From a checkpoint of a small audio captioner: decoder activation gelu_tanh.
Rows from block 3 of the text decoder, named by matrix and row number. Rows with one number belong to one attention dimension. Each number is 128 + 24 x the weight over its row's rms, rounded and kept within 0 to 255. All counts start at 0. After the name is the row's rms in percent of the matrix's.
# v: attention value (decoder.blocks.3.attn.v.weight, 240x256), inputs 0-51
# proj: attention output (decoder.blocks.3.attn.proj.weight, 256x240, transposed), outputs 0-51
v.18 110 [154 137  93 144 118 125 132 111 143 173 137 133  94 132 139 150 151 111 127 164 146 138 133 154 132 125  99  60 109  94  84  88 103 173 147 101 141 123 177 138 125 112  82  93 121 121 122 108 140 149 151  93]
v.19 105 [130 146 154 168 105 132 121  96  93 128 125 106 147 144 132 138 134 138  77 139 121 139 138 137 107 166 119 134 118 127 131  75 125 107 108 141 111 128 127 136  99 106 163 114 169 129  99 129 109 127 121 195]
v.20 096 [158 107 129 129 140 127 194 115 121 111 105 141 121 160 178 150 119 151 139 155 140 109 136 113 104  79 139 124  60 135 125 162 107 137  61 133 141 137 154 125 123 153  98 125  96 162 181 146 153  82 164 132]
v.21 106 [135 152 147 118 180 137 126 124 113 134  95 127 121 132 171 120 108 155 124 120 124 153 112 110 119 154 144 116  92 147 112 169 148 112 134 135 117 120 159 118 133 116  91 116 151 109 177 146 139 100 118 105]
v.22 119 [119 163 124 150 124 133 153 106 102 168 150 145 148  95 115 144 130 124 125 107 105 108  98 116 166 162 116 153  61 148 124 181 146 149 108 140 143 133  92 179 148 135 131 143 112 152 158 114 143 134 123 133]
v.23 109 [148 132 125 135 120 119 124 108 104  98 124 146  94 151 130 137 103 149 141 168 153 129 145 127 158 127 140 144 147 101 133 130  98  93 156 158 121  97 154 126 132 107 109 186 101 115 122 122  75 135 119  81]
v.24 113 [142 106 142 108 106 114 143 170 148 131 125 122 106 135 115 121 132 123 121 119 144  98 117 109 100 136 120 124 179 160 131  76 128 109  95 120 108 120 175 117 127 153 170 125 123  86  83  93  95 105 132 108]
v.25 105 [128 110 173 107 152 108 141 155 133 143 123  90 154  68 126  97 154  68 105 138 123 129 153 146 136 140 149 100  95  90 134 123 139 101 110 155 116 110 156 109 130 133 166 119 138 137 125 169  88 148 115 141]
v.26 117 [128 163 129 160 142  90 140 124 141 132 174 122 187 103 157 166 119  76 174 112 120 142 150 127 120  92 116 137 146 101 157 147 113 133 151 142 137 116 102 117 158 103 152 113 127 125 135 144 130 145 120 133]
v.27 113 [ 94 124 107  88 150 131 116 132 165 149 132 112 141  91 128  78 100  74 142 137 122 102 157 166 129  98 133 163 113 112 138 172 105 114 145 186 124 100  97 111 112 169 119 115 154 163 111 131  98 167 117 126]
v.28 102 [133 119 146 138 148 121 103 139 133 115  85 157 154 131  85 107  63 192 138 125 117 108 103 140 143  98 162 114 127 104 151 101  85 151 107  82 112 198 156 118 103 107 104 115 120 125 123 106  90 139 119 132]
v.29 121 [146  86 144 133 125 139 123 111 126 131 105 159 156 142 111 172 101 187 125  93 119 126 117  89 129 136 115 126 185 123  79 107 104 136 109 136 163 118 129 110 175 144 133 159 127 105  85 159 122  73 140 123]
v.30 122 [164  92 142 161 178 142 130 157 146 152 153 115 152 141  66 116 155  97 171 108 126 128  91 106 112 100  96 156 152 184 138 144 163 140 123 124 173 146 135 119 148 131 136 141 108 124 138 123 151 147  84  92]
v.31 109 [120 125 121 117 137 153 121 162 162 192 140 119 160 148 101 124 125 118 107 144 125 107 120 110 152  73  93 147 108 121 165 109 146 104 128 113 122 130 135 111 137 130 149 102 166 136  90  76 124  98 155 140]
v.32 105 [ 77 124 108  99 108 154  98  82 105 126 110 150 131 146 168  91 155  89 124 141  82 164  82 127  94 157 179 116 100 108 173 129 140 111  81 112 108 105 150 131 120 118 140  95 118 131 136 140 103 143 142 129]
v.33 098 [126 130 146 137 134 152 108 101 139 164 127 113 111 129 120 101 146 160 119 122 170 134 122 140 112 126  72 127 101 132 144 146 133 112 107 153 173 104 136 120 100 111 128 105 112 103 131 162 157 170 132 125]
v.34 098 [119 104 161 149 101  96  98 144 162 141 136 138 117 140 110 130 150 111 131 146 106 107 101 130 119 147 161 107  96 137 127 132 123 120  98 101 127 171 146 132 130 100 138 112 107 128 150 133 139 190 143 152]
v.35 109 [126 162 116 144 100  90 142 148 125 130 102 111 140 157 169  92 137 130 144 134 118 154 129 133 140 128 120  89 111 107  99 160 130 116 129 154 116 160  90 164  83 152 141  85 107 112 117 148 147 140 123 148]
v.36 108 [127 158 127 129 154 102 130 124 113  92 156 124 148 184 133 119 154 123  88 105 136 117 141 138 112 102 159 137 130 122 130 103  96  79 117 142 129 129 138 101 125 117  87 131 138  82 123 116 151 172 180 133]
v.37 113 [137  88 144 147  99 129 156  94 117 153 163 167 142 128 139 133 105 120 107 152 149 120 142 106 136 166 147 126 119 139  95 131 113 103 166 107 133 112 126 127 113 154 155 113 118 122  62 115 148 149  99 148]
v.38 115 [122 133 159 153 116  97 145 130 152 123 103 144 137 146 128 108 157 153  97 159  70 150  90 116 126 140 101 136 162 138 112 106 143 148  94  81 104 131 127 112 133 145 163 131 154 123 152 131 130  95 151  95]
v.39 122 [134 143 161 153 112 117 144 116 115 116 122 139 112 109 130 134 149 169  89 116  77 104 148 111 141 174 117 115  80  81 131 131 118 103 101 130 128 135 145 100 150  78 151 150 106 119 147 105  95 107 159 128]
v.40 100 [148 126 115 120 120 134 108 144 163 143 148 152 165 128 115 138 165 164 142 141 146 143 126 137 123 136  72 122 121 132 144 117 140 139 151 151 142 135 127 131  77 130  47 128 151  91 146 177 166 119 124 113]
v.41 097 [125 128 120 143 121 151 126 163  91 132 102 100 115  99 144 133 107 138 111 145 128  84 152 158 123 151 130 108 135  85 140 135 128 156 110 143 106 131 112 116 106 105 127 114 150 156 141 148  72 149  82 152]
v.42 102 [160 126 108 150 126 101 126 130  93 127  97 151 123 116 154 121 128 100 137 120 124 102 128 107 121 160 161  95 148 110 176  93 162 150 151 153 122 139 144 102 181 134 124 122 133 134 138 112  88 165  91 150]
v.43 106 [137  94 138 106 130 123  88  86 129 139 125 134 123 130 134 145 159 114 105 156 161 133 117  89 133 137 199 132 125 119 104 147 125 132 170 129 138 122 166 112  99 137  91 154 149 109 110 107 151  74 135 126]
v.44 106 [119 166 118 100 117 119 120 110 124 145 136 147 132 123 165 165  90 144  97 136  95 143  93 124 107 119 111 146 152 131 156 126 157 139 146 179 154 124 133 156 162 123  71 132 169 110 112 144 166 166 115 126]
v.45 114 [ 96 132  97 136 121 121 119 124 123 130  91 145  91 180 115 111 114 165  98 166 151 132 144 154 132 201 150 108 109 138 124 123  94 126 126 151 130 124 149 109 163 154 154 122 106 157 103 113 129 113 162 103]
v.46 113 [130 129 109 156  92  75 135 136 118 161 113 152 147 156 114 141  95 121 121 133 121 112 100 154 132  97 115 118 152 133 137 140  80 167 123  79 113 144  73 118 145 147 104 104 155 112 119 142 101 150  90 149]
v.47 100 [114 140 128 129 117 126 174 130 115 129 136 142  87 137 123 180 153 138 129 110 115 154 183 102 116 114 174 117 175 157  78 146 144 167 179  84 157 121 119  95  89 143 127 114 163 150 115 114 134 116 100 153]
v.48 098 [133  87  98 135 146 129 131 150 153 187 132 128  88 120 132  89 116 135 143 141 135 135 128 117 160 134 135 176  89 126 116 172 146 112 122 106 128 136  89 130 131  94 135 127  99  98 114 131 132  72 148  81]
v.49 109 [ 87 118 126 144 139 108 131 135 169 148  92  99 142 123 135 134 162 121 162 145 141  88 142 121 155 125 157 117 134 144 137 138  98 121  81 119 128 160 100 130 164 117 153 154 123 135 151 193 145 118 113 125]
v.50 107 [130 182 169  78 147  90 130 122 102 113 181 106 118 142 118  83  87 133 116 130 145 158 114 137 123 160 178 133 161 145  81 131 138 121 121 131 114 134 122 136 132 133 143 112 123 123  76 100 136 129 177 153]
v.51 096 [106 138 105 153 149 107 127 147 157 156 149 112 163 103 136 151  89  93 104 127  66 129 135 178 137 132 139 110 104 141 146 153 154 103 138 158 154 147 155 110 133 170 140 105 133 155 151 125 114  96 146 142]
v.52 093 [122 142 127 171 137 134 135 119  98 126 142 142 111  98 140 120 110 177 157  85 140  92  99 129  93 137 102 167 128 121 163 152 141 110 122  98 157 107 151  91 104  88 107 137 118 148 145 110 164 144 156 162]
v.53 099 [149 118  87 102 118 125 156 135 120 166  84 139  98  99 155 140 120 101  85 121 125 131 189 140 127 118 103 124 124 119 109 162 133 147 122 119 136 129 149  93  87  79 103 101 145 113  81 133  54 108  93 124]
v.54 106 [138 133 171 154 152 143  95  68 148 113  84 104 166  97 122 127 137 125 106 116 125 129  95  95 149  96 113  76 117 113 124 114 116 165 160 141 165 138 151 137 158  79 117 153 101 145  94 116 124 146 143 104]
v.55 102 [156 108 151 106 138 115 119 120 104 125 115 142 133 121 131 127 158 118  95 151 142  86  74 143 161 114 141 131 129 178 124 102  95 139  94 148 116 143 133  75 156 153 142 146 110 165 140 104  81 106 143  80]
v.56 095 [138 132  87 179  99 138 121 102 126 105 118  93 145  87 154 116 176 123 150 136  91 134 125 125 103 142  83 149 101 146 173  85 133 119 127 111 115 138 116 112 154 118 122  51 141  97 180 135 134 150 149 147]
v.57 104 [ 98 119 124 138 157 177 152 129 109  82 147 148  88  97 145 175 125 123 139 118 107 114 127 130  79  65 107  88 111 112 161 121 116 154 124 109 128 130 129  84 105  62  91 132 119 158  82 135 113 122 103 138]
v.58 100 [134 143 107 120 134 127 155 120 107  87 130 122  78 111 138 113  90 128 132 114 154 174  95 120 169 123 111 125 125 143 104 100 129 139 132  99 126 142 163 158  98 130 113 110 143 105 120  94 162 179 176 128]
v.59 103 [145  92 129 142 112 143 152 123 145 109  85 148 123 101 113 160 150  73 164 140 147 154 119  78 158 120 103 163 113 115  91  96 140 127  98 131 165 112 109 139 158 127 138 116 145  83 144 120 117 118 130 147]
v.60 088 [121 117 153  88 142 107 143 140 157 128  72 130 105 132 150 121 127  96 119 123 151 126 110 135  96 128 123 132 155 143 160  96 101 143 137 125 157 156 138  96 130 135 109 144 101 108 108 149  88 110  85 106]
v.61 095 [189 130 179 128  72  97 139  86 150 119  95 109 111 150 159 135 122 145 126 148 110 102 121 161 133 145 145 113 120  75  92 146 141 138 131 139 140 156  94 131 171  90 146 110 107 162 128 125 138 127 167 126]
v.62 102 [153 152 141  93 155 114 112 154  96  94 171 129 130 121 116 126  88 155 141 153 122 151  98 137 111 156 110  98 121 100  86 109 123 129 175 129 118  88 115 135 108 152 108 112  89  93 122 136 153  98 125 110]
v.63 095 [ 91 110 137 128 157  94 131 183 101 147 136 147 152 111 153 137 130 154 107 125 102 116 145  98 146 102 115 132  98 105  72 150  79 155 132 133  85 170 148 110 166 102  86 163  99 104  94 142 101 136 140 149]
v.64 105 [119 131 160 141 139 120 138 125 115 146 163 148  83 168  89 114  99 177 128 197 128  80  78 165 123 103 115 150 123 102 106 154 137 122 138 141 147  92 125  90 126 134 124 152 167 125 134 130 155 126 134 139]
v.65 095 [120 141  81 101 165 163 155 122  85 112 192 128 128 122 153 112  94 125 112 129 155 150 121 182 103 108 127 138 135 122  99 169 140 161 178 120 107 133 157 154  88 105  88 120 134 118 104 103 143 164  94 122]
v.66 089 [116 128 156 111 109 141 115 158 131 109 132  65 165  99  92 133  84 137 100 129 151 124 132 116 125 158 110 139 152  98  70 137 112 142 126 168 116  66 110  85 136 125 153 114  94 121 129 170 139 187 141 138]
v.67 093 [122 155 119 128 110 122  78 107 137  88 163 109 132 122 161 148 139 114  93 145 148 111 134 159 136  98 118  60 155 127 119 107  99 131 171 141 127 127 160 116 103 143 107 124  98 121  76 110 141 142 110 124]
v.68 092 [151 138 156 132 143 144 148 132  93 125 141 108 117  99  75 152 131  94 144 153  96  92 171 131 140 138 119  82 110 114 113  93 171 156 163 137 164 141 119 115  87 151 133  93 143 103  96 113 172 151 112 115]
v.69 110 [139 133 139  63 163 165 137 117  74 191 191  88 105 162  74 113 112 116 131 122 156 139 148 127 123 121 128 111 143 142 157 156 131  97 144 125 104 127 151  93 125 130 139 143 135 144 121 153 130 146 119 122]
v.70 105 [143 145 118 120 148 148 125  92 124 132 120 110 168 128 182 142  99 110 189 158 100 128 143 103  82 147 116 123 116  68 115 153  99 136 136 133 104 150  93 119 142 150 131 164  76 129 132 119  94 147 120 116]
v.71 106 [123 159  81 148 123 129 143  82 149 124 100 155  78 161 138  80 168 142 121 126 145 121 122 138 142 158 153 114 140 158 154 107 115 111 163 145  92 130  94 105 185 105  72 135 151 109 128  84 106 137  88  99]
v.72 100 [110 154  93 169 139 112 129 125 142 120 117 117 103 117 141 151 161 162  53 122  92  96 116 144 155 110 144 116 130 136 118 132 171 129 153 118 113 133 122 121 168 154 120 145 114 135 119 122  89 124 102 117]
v.73 098 [109 102 104 128 125 133 118 146 118 129 118 152 101 122 121  97 159 127 119 167 109 110  99 140 172 127 112 126 130 138 137  98  92 142  90 164 118 159 121 106 132 130 156 165 157 152 124 129 107 113 148  88]
v.74 093 [101 104 115 184 109 136 150 151 139 113 125 110 154 108 149 107 122 110  98 115 110  99 150 153 119 158 128 144 131 121 135 112 147 129 143  99 135  99 122 143 162 127  97 141 113 169 130 158 149 126 137 146]
v.75 094 [ 95 147 165 143 118  85 164 143  93 109 149 120 121  98 157 143 164 126 139 100 108 113 105 114 134 122 141  85 138 156 156  70 115 145 131 144 103 120 133 106 179 117 130 112 122 150 115 135 140  88 118  97]
v.76 092 [170 138 145 115 167 152 114 114 103 137 130 126 170 131 134 117 130 140 147 102 142 106 158 143 120 125 132 102 119 139 172 155 114 109 140 100  97 132 158 145  69 165 161 108 106 120 121 134 134 133 115 127]
v.77 100 [ 99  92 121 110 141 121 136 139 127 141 187 124  92 119 119 133 122 149 123 125  64 106 140 133 142 109 166 116 122 126  95 141 134 148 140 105 115  86 102 125 124 149 123 120 160 130 132 119 159 134 160 147]
v.78 105 [112 151 107  66 132 137 135 113 102 181 119 116 100 158 107  99  95 107 132  96 115 117 144 163 171 144 142 128 129 137 110 142 143 113 133 137 155 112 164 121 163 118  74 137 117 154 142 159 160 112 159 100]
v.79 108 [116 101 109 154 129 116 151 138 101 125  89 158  99 145 147 117 143 117 101 103 116 147 102 130 154 118  83 113 134 143  89 144 127 156 118 133 110 105 132 152 138  78 129 149 100 162 109 111 149 165 118 117]
v.80 107 [ 95 113 140 130 171 144 141 154 130 110 109 144 138  68 107 123 109  92 120 119  81 149 143 133 144 108  85 162  96 134 127 154 146 117  74  72 134 137 132  56 112  85  77 121 113 129 142 132 102 146 109  89]
v.81 105 [174 107 164  99 109  96 142 146 148 124 146 122 190 104 152  99 115 169 151 172 132 141 105 154 113 122 117 149 137 139 114 107 111 140 106 120 140 108 115 166 114 149 119 150 101 174 136 154 171  96 156 171]
proj.18 106 [150 161 109 121 152 119 120  84 120 145 100 132 131 101 193 172 150 103 133 105 141 159 123 121 118 121 181  93 130 148 157 149  84 149  96 177 147 130 156 116 105 181 138  93 105 125 109 190 105  88 155 127]
proj.19 102 [156 105 169 176 107 116 123 155  99 107 111 139  56 126 102 110 134 118 107  98  90 113  91 154 178 155  88 153 168 136 156 103 115 151 131 143 146 119 108 103 134 101 135 141 127 160 138  88 154  95 109 102]
proj.20 102 [111 120 100 112 124 115  71  96 155 144 102 158 149 107 127 142 132 112 132 144 137 147 104 112 114 119  81 130 161 106 147 179 142 113 117 133  85 105 173 119 143 121 131 145  98 120 124 122 105 156 138 139]
proj.21 102 [ 94  95  93  98 119 131 126 129 154  78 149 114 127  90 159 135 131 113  89  72 149 163 123 132 122 107 133 132 132  92  99 124 122 121 121 106 124 107 146 119 133  82 153 103 124 124 144 107 117 145 108 149]
proj.22 104 [ 97 162 131 121 135 156 172 164 139 145  96 136 147 118 145 156 145 139 131 155 128 141 122 131 126 154 167 104 152 156 139 120 132 141 135 133 151 107 120  96 109 113 149 101 143 136 160 119  99  91 106 155]
proj.23 104 [162 115  97 124 136 111 121 124 136 151 138 115 134 125  81 150 111  98 106 132 143 133 142 112 112  84 108 117 101 138 127 154 150 142 105 117 130 144 122 125 144 138 140  83 139 121 129 153  80 157 113 148]
proj.24 097 [127 125 153 153 130 107 134 131  90  95 141 149 155 139 101 137 119 125  95 102 142 133 153 167  99 127 144 143  79 106 135 124 133 122 158 101 116 124 121 115 115 144 152 140 130 109 169 132 153 144 144 158]
proj.25 096 [ 94  69 136 123 122  87 131 109 129 149 175 151 160 151 155 134 141 121  97  92 105 137 132 137 128 136 153 146 119 148 131 110 127 112 126 127 107 120 120  95 111  79 140 138 152 109 136 138 110 103  92 117]
proj.26 108 [117  92 120 135 126 150 135 149 163 146  88  93 134  87 134 113 124 140 181 165 125 178 121 111 128 111  87 163 140  98  85 121 106 153 120 138 127 133 129 181 123  88  89 139 123 153 127 133 134 103 129  98]
proj.27 106 [122 106 175 157 140 137 137 110 118 154 151  84 151  82 148 113 130 178 141 102 111 133 183  71 129 145 150 143 103 107  86 120 110 154 127 143 151 139 120 120 128  61 121 108 151 115 106 162 125 114 158 122]
proj.28 100 [163 178 143 149 103 116 186 128 145 121 109 111 140 154 123 124 139 187 106 110  97 102  90 170 116 146 119  68 120  94 166 126 110 121 141 151 141 148 122 121 141 145 120 127 114 139 143 125 142 123 162 110]
proj.29 109 [130 139  84 147 127 169 132 160 120 140 124 152 163 113 114 139 123 157 111 154 134 166 128 153 116  90  73 157 125 122 136 139 127 112 148 146 107 113 142 149 138 154 105 150 151 135 131 153 134 168 122 140]
proj.30 117 [125  81 145 144 117 135 143 102 121 135 131 115 144 122 136 111 136 159 155 156 101  97 106 100 139 127 139 111 136 128  48 116 164 119 131 103  85 120  76 143 137 189 147 117 159 138 159 134 130 136 137 133]
proj.31 102 [142 125 152 122 143 108 105 106 173 134 121 115 172 123 138 119 102 141 107 162 107 148 126 109 123 106 127 113 100 108  80 195 106 120 121 111 125 102 131 149  99 128 152 143  95 120 119 116 121 150 157 110]
proj.32 103 [121 141 124 157 133 128 163 102 155 155 115 113  88 160 122 105 145 150 124  80 173  74 162  95  63 112 145 141 136 119 107 107 119 116 132 162 159 135 163 150  84 129 158 116 153 113 133 152 110 145 178 127]
proj.33 097 [ 67 166  89  78 136 106 150 165 122  98 135 113 170 134 129 103 157 103 150 111 107 158 122 119 150 119 132  96 169 115 140 141 142 159 123 143 149 112 146 117 101 128 130 124 112 180 104 130 103 112 110 149]
proj.34 097 [182 148 181 112 138 105 185 171  88 129 108 164 142 135 140 107 129 118  97 126 102 114 104 135 110 134 118 143 129 137 139  76 141  92 138 153 157 114 120  82 136 161 107  99 118 118 155 128 137 127 111  99]
proj.35 110 [121 107 130 105 152 137 104 133 120 127  90 139 123 171 133 149  93  92 109  98 127 132 149 104 145 174 146 139 136 140 125 106 153 117 155 155 180 141 116 118 109 153 128  93  91 146 121  96 106 187 153 102]
proj.36 101 [161 143 114 116 114 143 143 126 146 170  81 138  60 127 105 148 148 123 113 118 134 148 117  98 146  91  93 137 144 138 148 146 108 134 124 128 153 158 139 139 108 132 135 174 142 129  78 136 131 155 137 128]
proj.37 099 [152 129 166 128 148  90 161 158  96 126 107 125 166 105 113 118 162 144 117 177 131 160  82 164 143 126 108 148 117  86  94 162  99 124 145 128 159 133 174 126 124 124 132 146 143 128 139 113 134 115 126 138]
proj.38 100 [133 133 154 129 161 153 162 130 157 100 111 137 169 162 168 146 156  93  86 151 132  89 175 135  93 160 106 107 123 134 139 143 147 143 164 134 135 118 128 130 130 126 126 142 102 119 128 131 130 170 146 118]
proj.39 109 [110 100 124  95  90 131 101 113 108  89 107 141 120 125 128 115 121 102  95 115 156 180 104 126 148 127  85 144 104 106 170  89 183 103 134 140  86 149 142 139 144 161  88 153 154 153 173 104 143 136 100 124]
proj.40 091 [130 149 152 112 141 156 117 135 156 125 147 126 120 124 126 140 144  61 143  98  92 177 128 124 129  99 154 150 148 172 144 122 173 150 145 131 150 130  95  92 143 126 122 178 152 105  68 134 125 144 152  73]
proj.41 093 [169  92 127 171 175 117  81 125 114 117 113 153 127 150 127 106 147 139 118 117 168  94 112 116 117 160 148 135 124 146 131 108 145 154 142 136  96  88 112 112 156 152 124 127 112 106 176 131 136 106 152 124]
proj.42 096 [ 99 138 153 163 133 122 124 136 163 161 104 173 123 127 113 140  77 159 129 142 157 106  95 154  87  78 118 138 110 100 132 130 114 128 155 131  80 125 115 147 107 154 101 147 159 147 115 143 138  88 157 113]
proj.43 095 [103 150 142 105 115 115 169 141 123 114 158 109 157 171 144 140 120 179 131  48 143 138 129 114 113  94 152 142 130  94 140 119 116 103 121 138 128  86 129 106 135 124 137 104 117 129 139 115 155 168 141 125]
proj.44 097 [ 87 122 118 132 112 129  89 127 140 130 133 118 112 143 139 156 125 165 121 106 145 172 117 123 117 110 154 164 155 118 111  77  91 111 170 111 121 144 145 119 139 124 140 132 118 143 141 105 145 113  91  94]
proj.45 109 [144 108  95 115 128 152 125 142 139 118 141 172 136  80 102 128 153 144  52  78 172 117 137 143 156 117 171 110  95 136 115 109 130 115 101 123 143 115 145 161 149 103 137 146 153 177 128 101 132 122 136 158]
proj.46 111 [158 140 111 139 134 137 114 123 104 155 111 128 122 112  93 134 137 128  96 152 107 131 110 112 153 149 163 189 122 126 148 136 119 151 128 156 138 168 130 142 116  95 123 136 141 114 110 132  85 126 151 125]
proj.47 098 [163  77 112 104 125 129 108 129 147  90 134 147 130 149 126 137 116 123 123 128 146  94 155 149 148 123 103 120 105 150 175 102 122 142 170 134  97 147  76 116 151  95 125 131 150 109 122 128 142  84 113 120]
proj.48 102 [129 125 110 116 131 102 125 133 150 159 158 112 150  95 125 110 165  93 155 133 101 152 164 142 137 146 191  96 121 114 132 139 171 120 115 120 171 110 134 113 107  91 133  90 122 171 157 123 136 168 120 173]
proj.49 111 [167 124 140 114 135 126 114 156 127 114 109 116 161 168 154 136 149 149 130 146 131 115 157 151 127 130 147 105 154 130 119 124 162 139 146 166 145  94 167 130 129  97 151 111 116 142 135 106 132 179 106 124]
proj.50 112 [152 150 104 116 101 131 147 103 132 119 128 105 122 137 121 154  98 122 103 117 152 122 107 129 101 119 125 180  73 147 126 154  72 132  96 101 126  89 168 131 112  93 123 126 107 101 114 121 126 175  82 141]
proj.51 101 [141  98 141  96 131 153 134 101  93 118 159 131 175 110 156 124 124 125 171  82  66 155 118 110 135  97 118 173 138 165 103 135 120 107 134 143 114  90 131 141 150  78 134  96 143 104 120 135 105 142  85 113]
proj.52 094 [108 154 142 122 129 134 124 115 133 153 150 112 111 132  77 159 154 126 169  82 140 131 124 120 153  74 173 117 162 130 141  67 123 119 132 131 120  89 128 153 123 125 144 137 140 136 120 150 122 165 127 122]
proj.53 098 [167 155 109 117 140 146  73  96 182 116 119  88 132 123 147 128 115 119 161 154 103  99 130 138 128  85 101 148  81 115 128 148  94 133 134 110  93 157  78 157 149 168 120 112 132 168 136 120 127 100 161 173]
proj.54 105 [149 111 129 134 173 156  94 115 134 158 143 100 154 104 115 158 144  86 187 115 141 151 112  74  97  96 151 151 154 137 111  72 125 140  84 118 137 128 167 128 150 165 135 160 135 100  91 152 187  74 115 147]
proj.55 099 [123 153 115 131 150 114 122  83 137 125 131 131 103 130 158 134 134 103 109 134 104 142 142 183 143 152 119 148 123 111 140 156 117 179 157 120 127 176 113 135 172 140 139 124 125 106 123 140 154 115 158 108]
proj.56 096 [ 93 143 154 100 113 153 106 169  71 121 134 150  71 137 115 132 143 116 166 134  68  93 116 125 119 155 100 173 132 103 139 109 155 126 123 129 116 157 137 120  88 132 117 103 108 184 169 106 122  94 137 142]
proj.57 100 [122 132 159  98 117 136  83 132 150 124 130 139 139 149 116 140 131 137 121 115 134 131 150 129 112 108 150 144 133 116 117  81 126 144 108 100 115 144 132 122 117 152 107 100 149 107 117 106 179 102 136 133]
proj.58 103 [ 74 154 156 104 106 109 178 138 112 128 153 131 140 122 101 133 124 126  98 125  90 118 156 124 148 122 157 147  93 144 123 110 142 140 133 132 123 145 163  72 125 135 119 148 122 133 147 163 145 105 125 125]
proj.59 101 [141 167 142 149 116 112 128 154 141 123  85 140  95  71 131 143 133 113 173 173 150 145 123 131 135 100 126 107 154 122 107 146 162 109 115 137 131 145 103  97  83 152 147 139  98 133 132 169 114  90 169 162]
proj.60 088 [121 140 123 107 153 110 115 131 166 117 165 123 145 122 140 156 163 140 196 151  73 127 150 144 150 101  75  77  97 127 141 170 152 142 112  93 151 137 119 168 120 120 149 151 108 145  84 161 146 106 144 113]
proj.61 095 [ 78 165 166 164 113 141 127 134 126 159 117 103 163 164  86 112 150 137 142  89 114 112 134 132 128 159 117 123  77 123 145 126 126 144 148  99 129 157 149 147 120 123 117 152 121 136 134 158 172 147 135 108]
proj.62 095 [101 114 120 129 122 132 183 119 106 122  89 127 150 169 138 148 151 123 137  92 131 177 143 112 139 180  86 135  60 102 129 122 147  99 138 133 122 114 169  80 111  86 129 172 132 129 123 154 180 161 164 102]
proj.63 093 [123 150  76 149 147 134  99 183 132 149 119 129 111 112 164 122  86 165 116 116 142 113 112 129 121 121 138 110 100 143 211 145 102 152 159 141 128 118 132 123 143 117 125  89  90 159 128 144 178 139 124 122]
proj.64 100 [129 144 129 152 132 154 157 113  99 145 118 154 159 107 117 127 120 136  93  70 147  84  81 147 123 144 117  64 135 129 123 164 133 163 155 118 104 117 150 142 170 127 123 101 123 112 132 137 163 150 164 131]
proj.65 098 [108 114 102  86 106 117 138 137 140 136 144 116 110  81 114 122 109  99 119 128 138 133 151 111 160  76 180 128 132 159 144 128 109  92 101 125  90 167 180 160 172  99 162 154 119 105 123 147 155 172 126 128]
proj.66 094 [109 142 127 157 141 108 185  86 132 116 102  98 115 137 110 148 168 125 128  94 115 162 112 127  99 160 113 126 117 123 136  99 104 120 137  98 101 144 134 164 102 179 118 163 121 169  94 137 123  38 130  97]
proj.67 105 [108  78 193 122 118 100 152 142 107 149  89 106 151 160 130 155 149 128 117 129  90 154 106  90 129 126 130 148 111 117 131 116 143  96 148 108 167 109 121 144 151 129 101 144 115  85 159 154 116  94 119 142]
proj.68 088 [129 117 124 112 151 117 156 155 118 124 118 140 121 147 152 103 175 146 143 133  99 116  77 112 126 149 119 127 116 136 139 141 133 137 144 135 123 105 142 103 160 119 123 110 145  88 165 135 131  73 129 114]
proj.69 105 [183 109 108 104 159 166  67 111 139 113 140 120 130 102 129 136 141 114 117 117 184 134 123 149 109  89 139 135 151 130 113 125 138 121 159 153 146 127  97 112 132 148 128 129 114 136 108 162 153 153  87 105]
proj.70 102 [115  94 139 120 111 125  91 161  79 159  92 152 108 129 137 119 106 157 131 145  84 110 142  99 157 143 142 130 100 116 129 140 129 120 132 105 155 150 115 131 144 152 139 153 117 117 106 126 163 104 170 158]
proj.71 103 [124 112 116 106 124 129 107 114 134 130 170 141 130 130 155 149 138 159 173 172 143 145 136 100 108  95  76 124  74 103  96  92 147 150 110 133  78  98 131 170 104 133 101  98 139 156 150 166 150 164 118 177]
proj.72 094 [154 144 152 149 128 141 177 133 144 124 110 119 136 165 116 149 143 159 169 137 105 109 121 102 128 127 171 127 127  94 103 145  95 131 103 116 158 132 108 174 137 128 113 122 113 102 159 129  91 123 112 145]
proj.73 099 [134  96  85 147 152  79 141 106 151 172 113 157 104 126 159 107 151 150 124 119 144 124 137 143 111 122 117  93 142 134 123 163 144 143 134 117 149 151 113 107 113 150 158 116 116  95 126  95 140 198 112 139]
proj.74 100 [112 100 149 150 127 113 116 117 106 147 132 134 124 137 121 108  79 183 118  72 118 159 165 115 112 128 138 132 119 145 113 130 126  70 106 135 120 132 152 148 135 120 118 148 135  85 148 118 125 131 133 114]
proj.75 091 [115 124 186 146 159 160 113 143  84 121 101 152  74 103 145 116 102 119 105 136 162 161 141 129 148 113 174 205 136 113 139 187 132  88 155 138 103 132 134 129 101 119 149 152 150 143 130 156 124 154 140 157]
proj.76 089 [132 133  85 148 127 128 123 127 139 121 133 113 123 130 125 132 112 115 105 147 108 139  94 125 119 102 141 199 151 167 144 129 133  85 104  99 172 103 116 113  86 133 145 131 141  97 111 150  63 111 128 167]
proj.77 104 [161  96  78 120 110 131 161 133 135 118 133 126 206 129 103 143 140 146  86 133 134 133  85  86 144 145 146 108 135 128 124 118 137 146 139 129 155 124 174 103 110 122 118 146 134  93 150 107 154 126 107 135]
proj.78 096 [114 121  98 137  99 138 126 113 160 109 162 148 161 148 149 122 155 115 110  87 106 144 100  88 139 111 158 184 126 128 174 134  83 110 139 118  83 117 176 107 129 161 109 148 140 141 133 123 149 124 141  97]
proj.79 106 [106 117 137 109  93 127 115  99 128 121 168 138 120 115 138 105 118 130  96 102 162 149 144 154 129  85 168 168 111 140 147 158 112  98 111 114 109 130 158 123 100 169 115  90 114  91 165 111 144 141 133 130]
proj.80 107 [131 124  81 151 141  88  94 141 148  86 128 147 147 141 132 150 143 132 112 153 138 154 164 111 126 130 165 122 184 113 105 121 113 175 140 142 121 130 136  91 163 131 137  97 120 123  82  88 149 108 150 142]
proj.81 100 [ 90 146 117  77 135 135 150 122 121 129  84 106 175 141 148 149 141 130 147 118 106  72 137 125  96 200 103 102 163 108 180 130 102 138 167 114 154 117 108 128 140  90 113 128 113 122 117 128 145 140 103  76]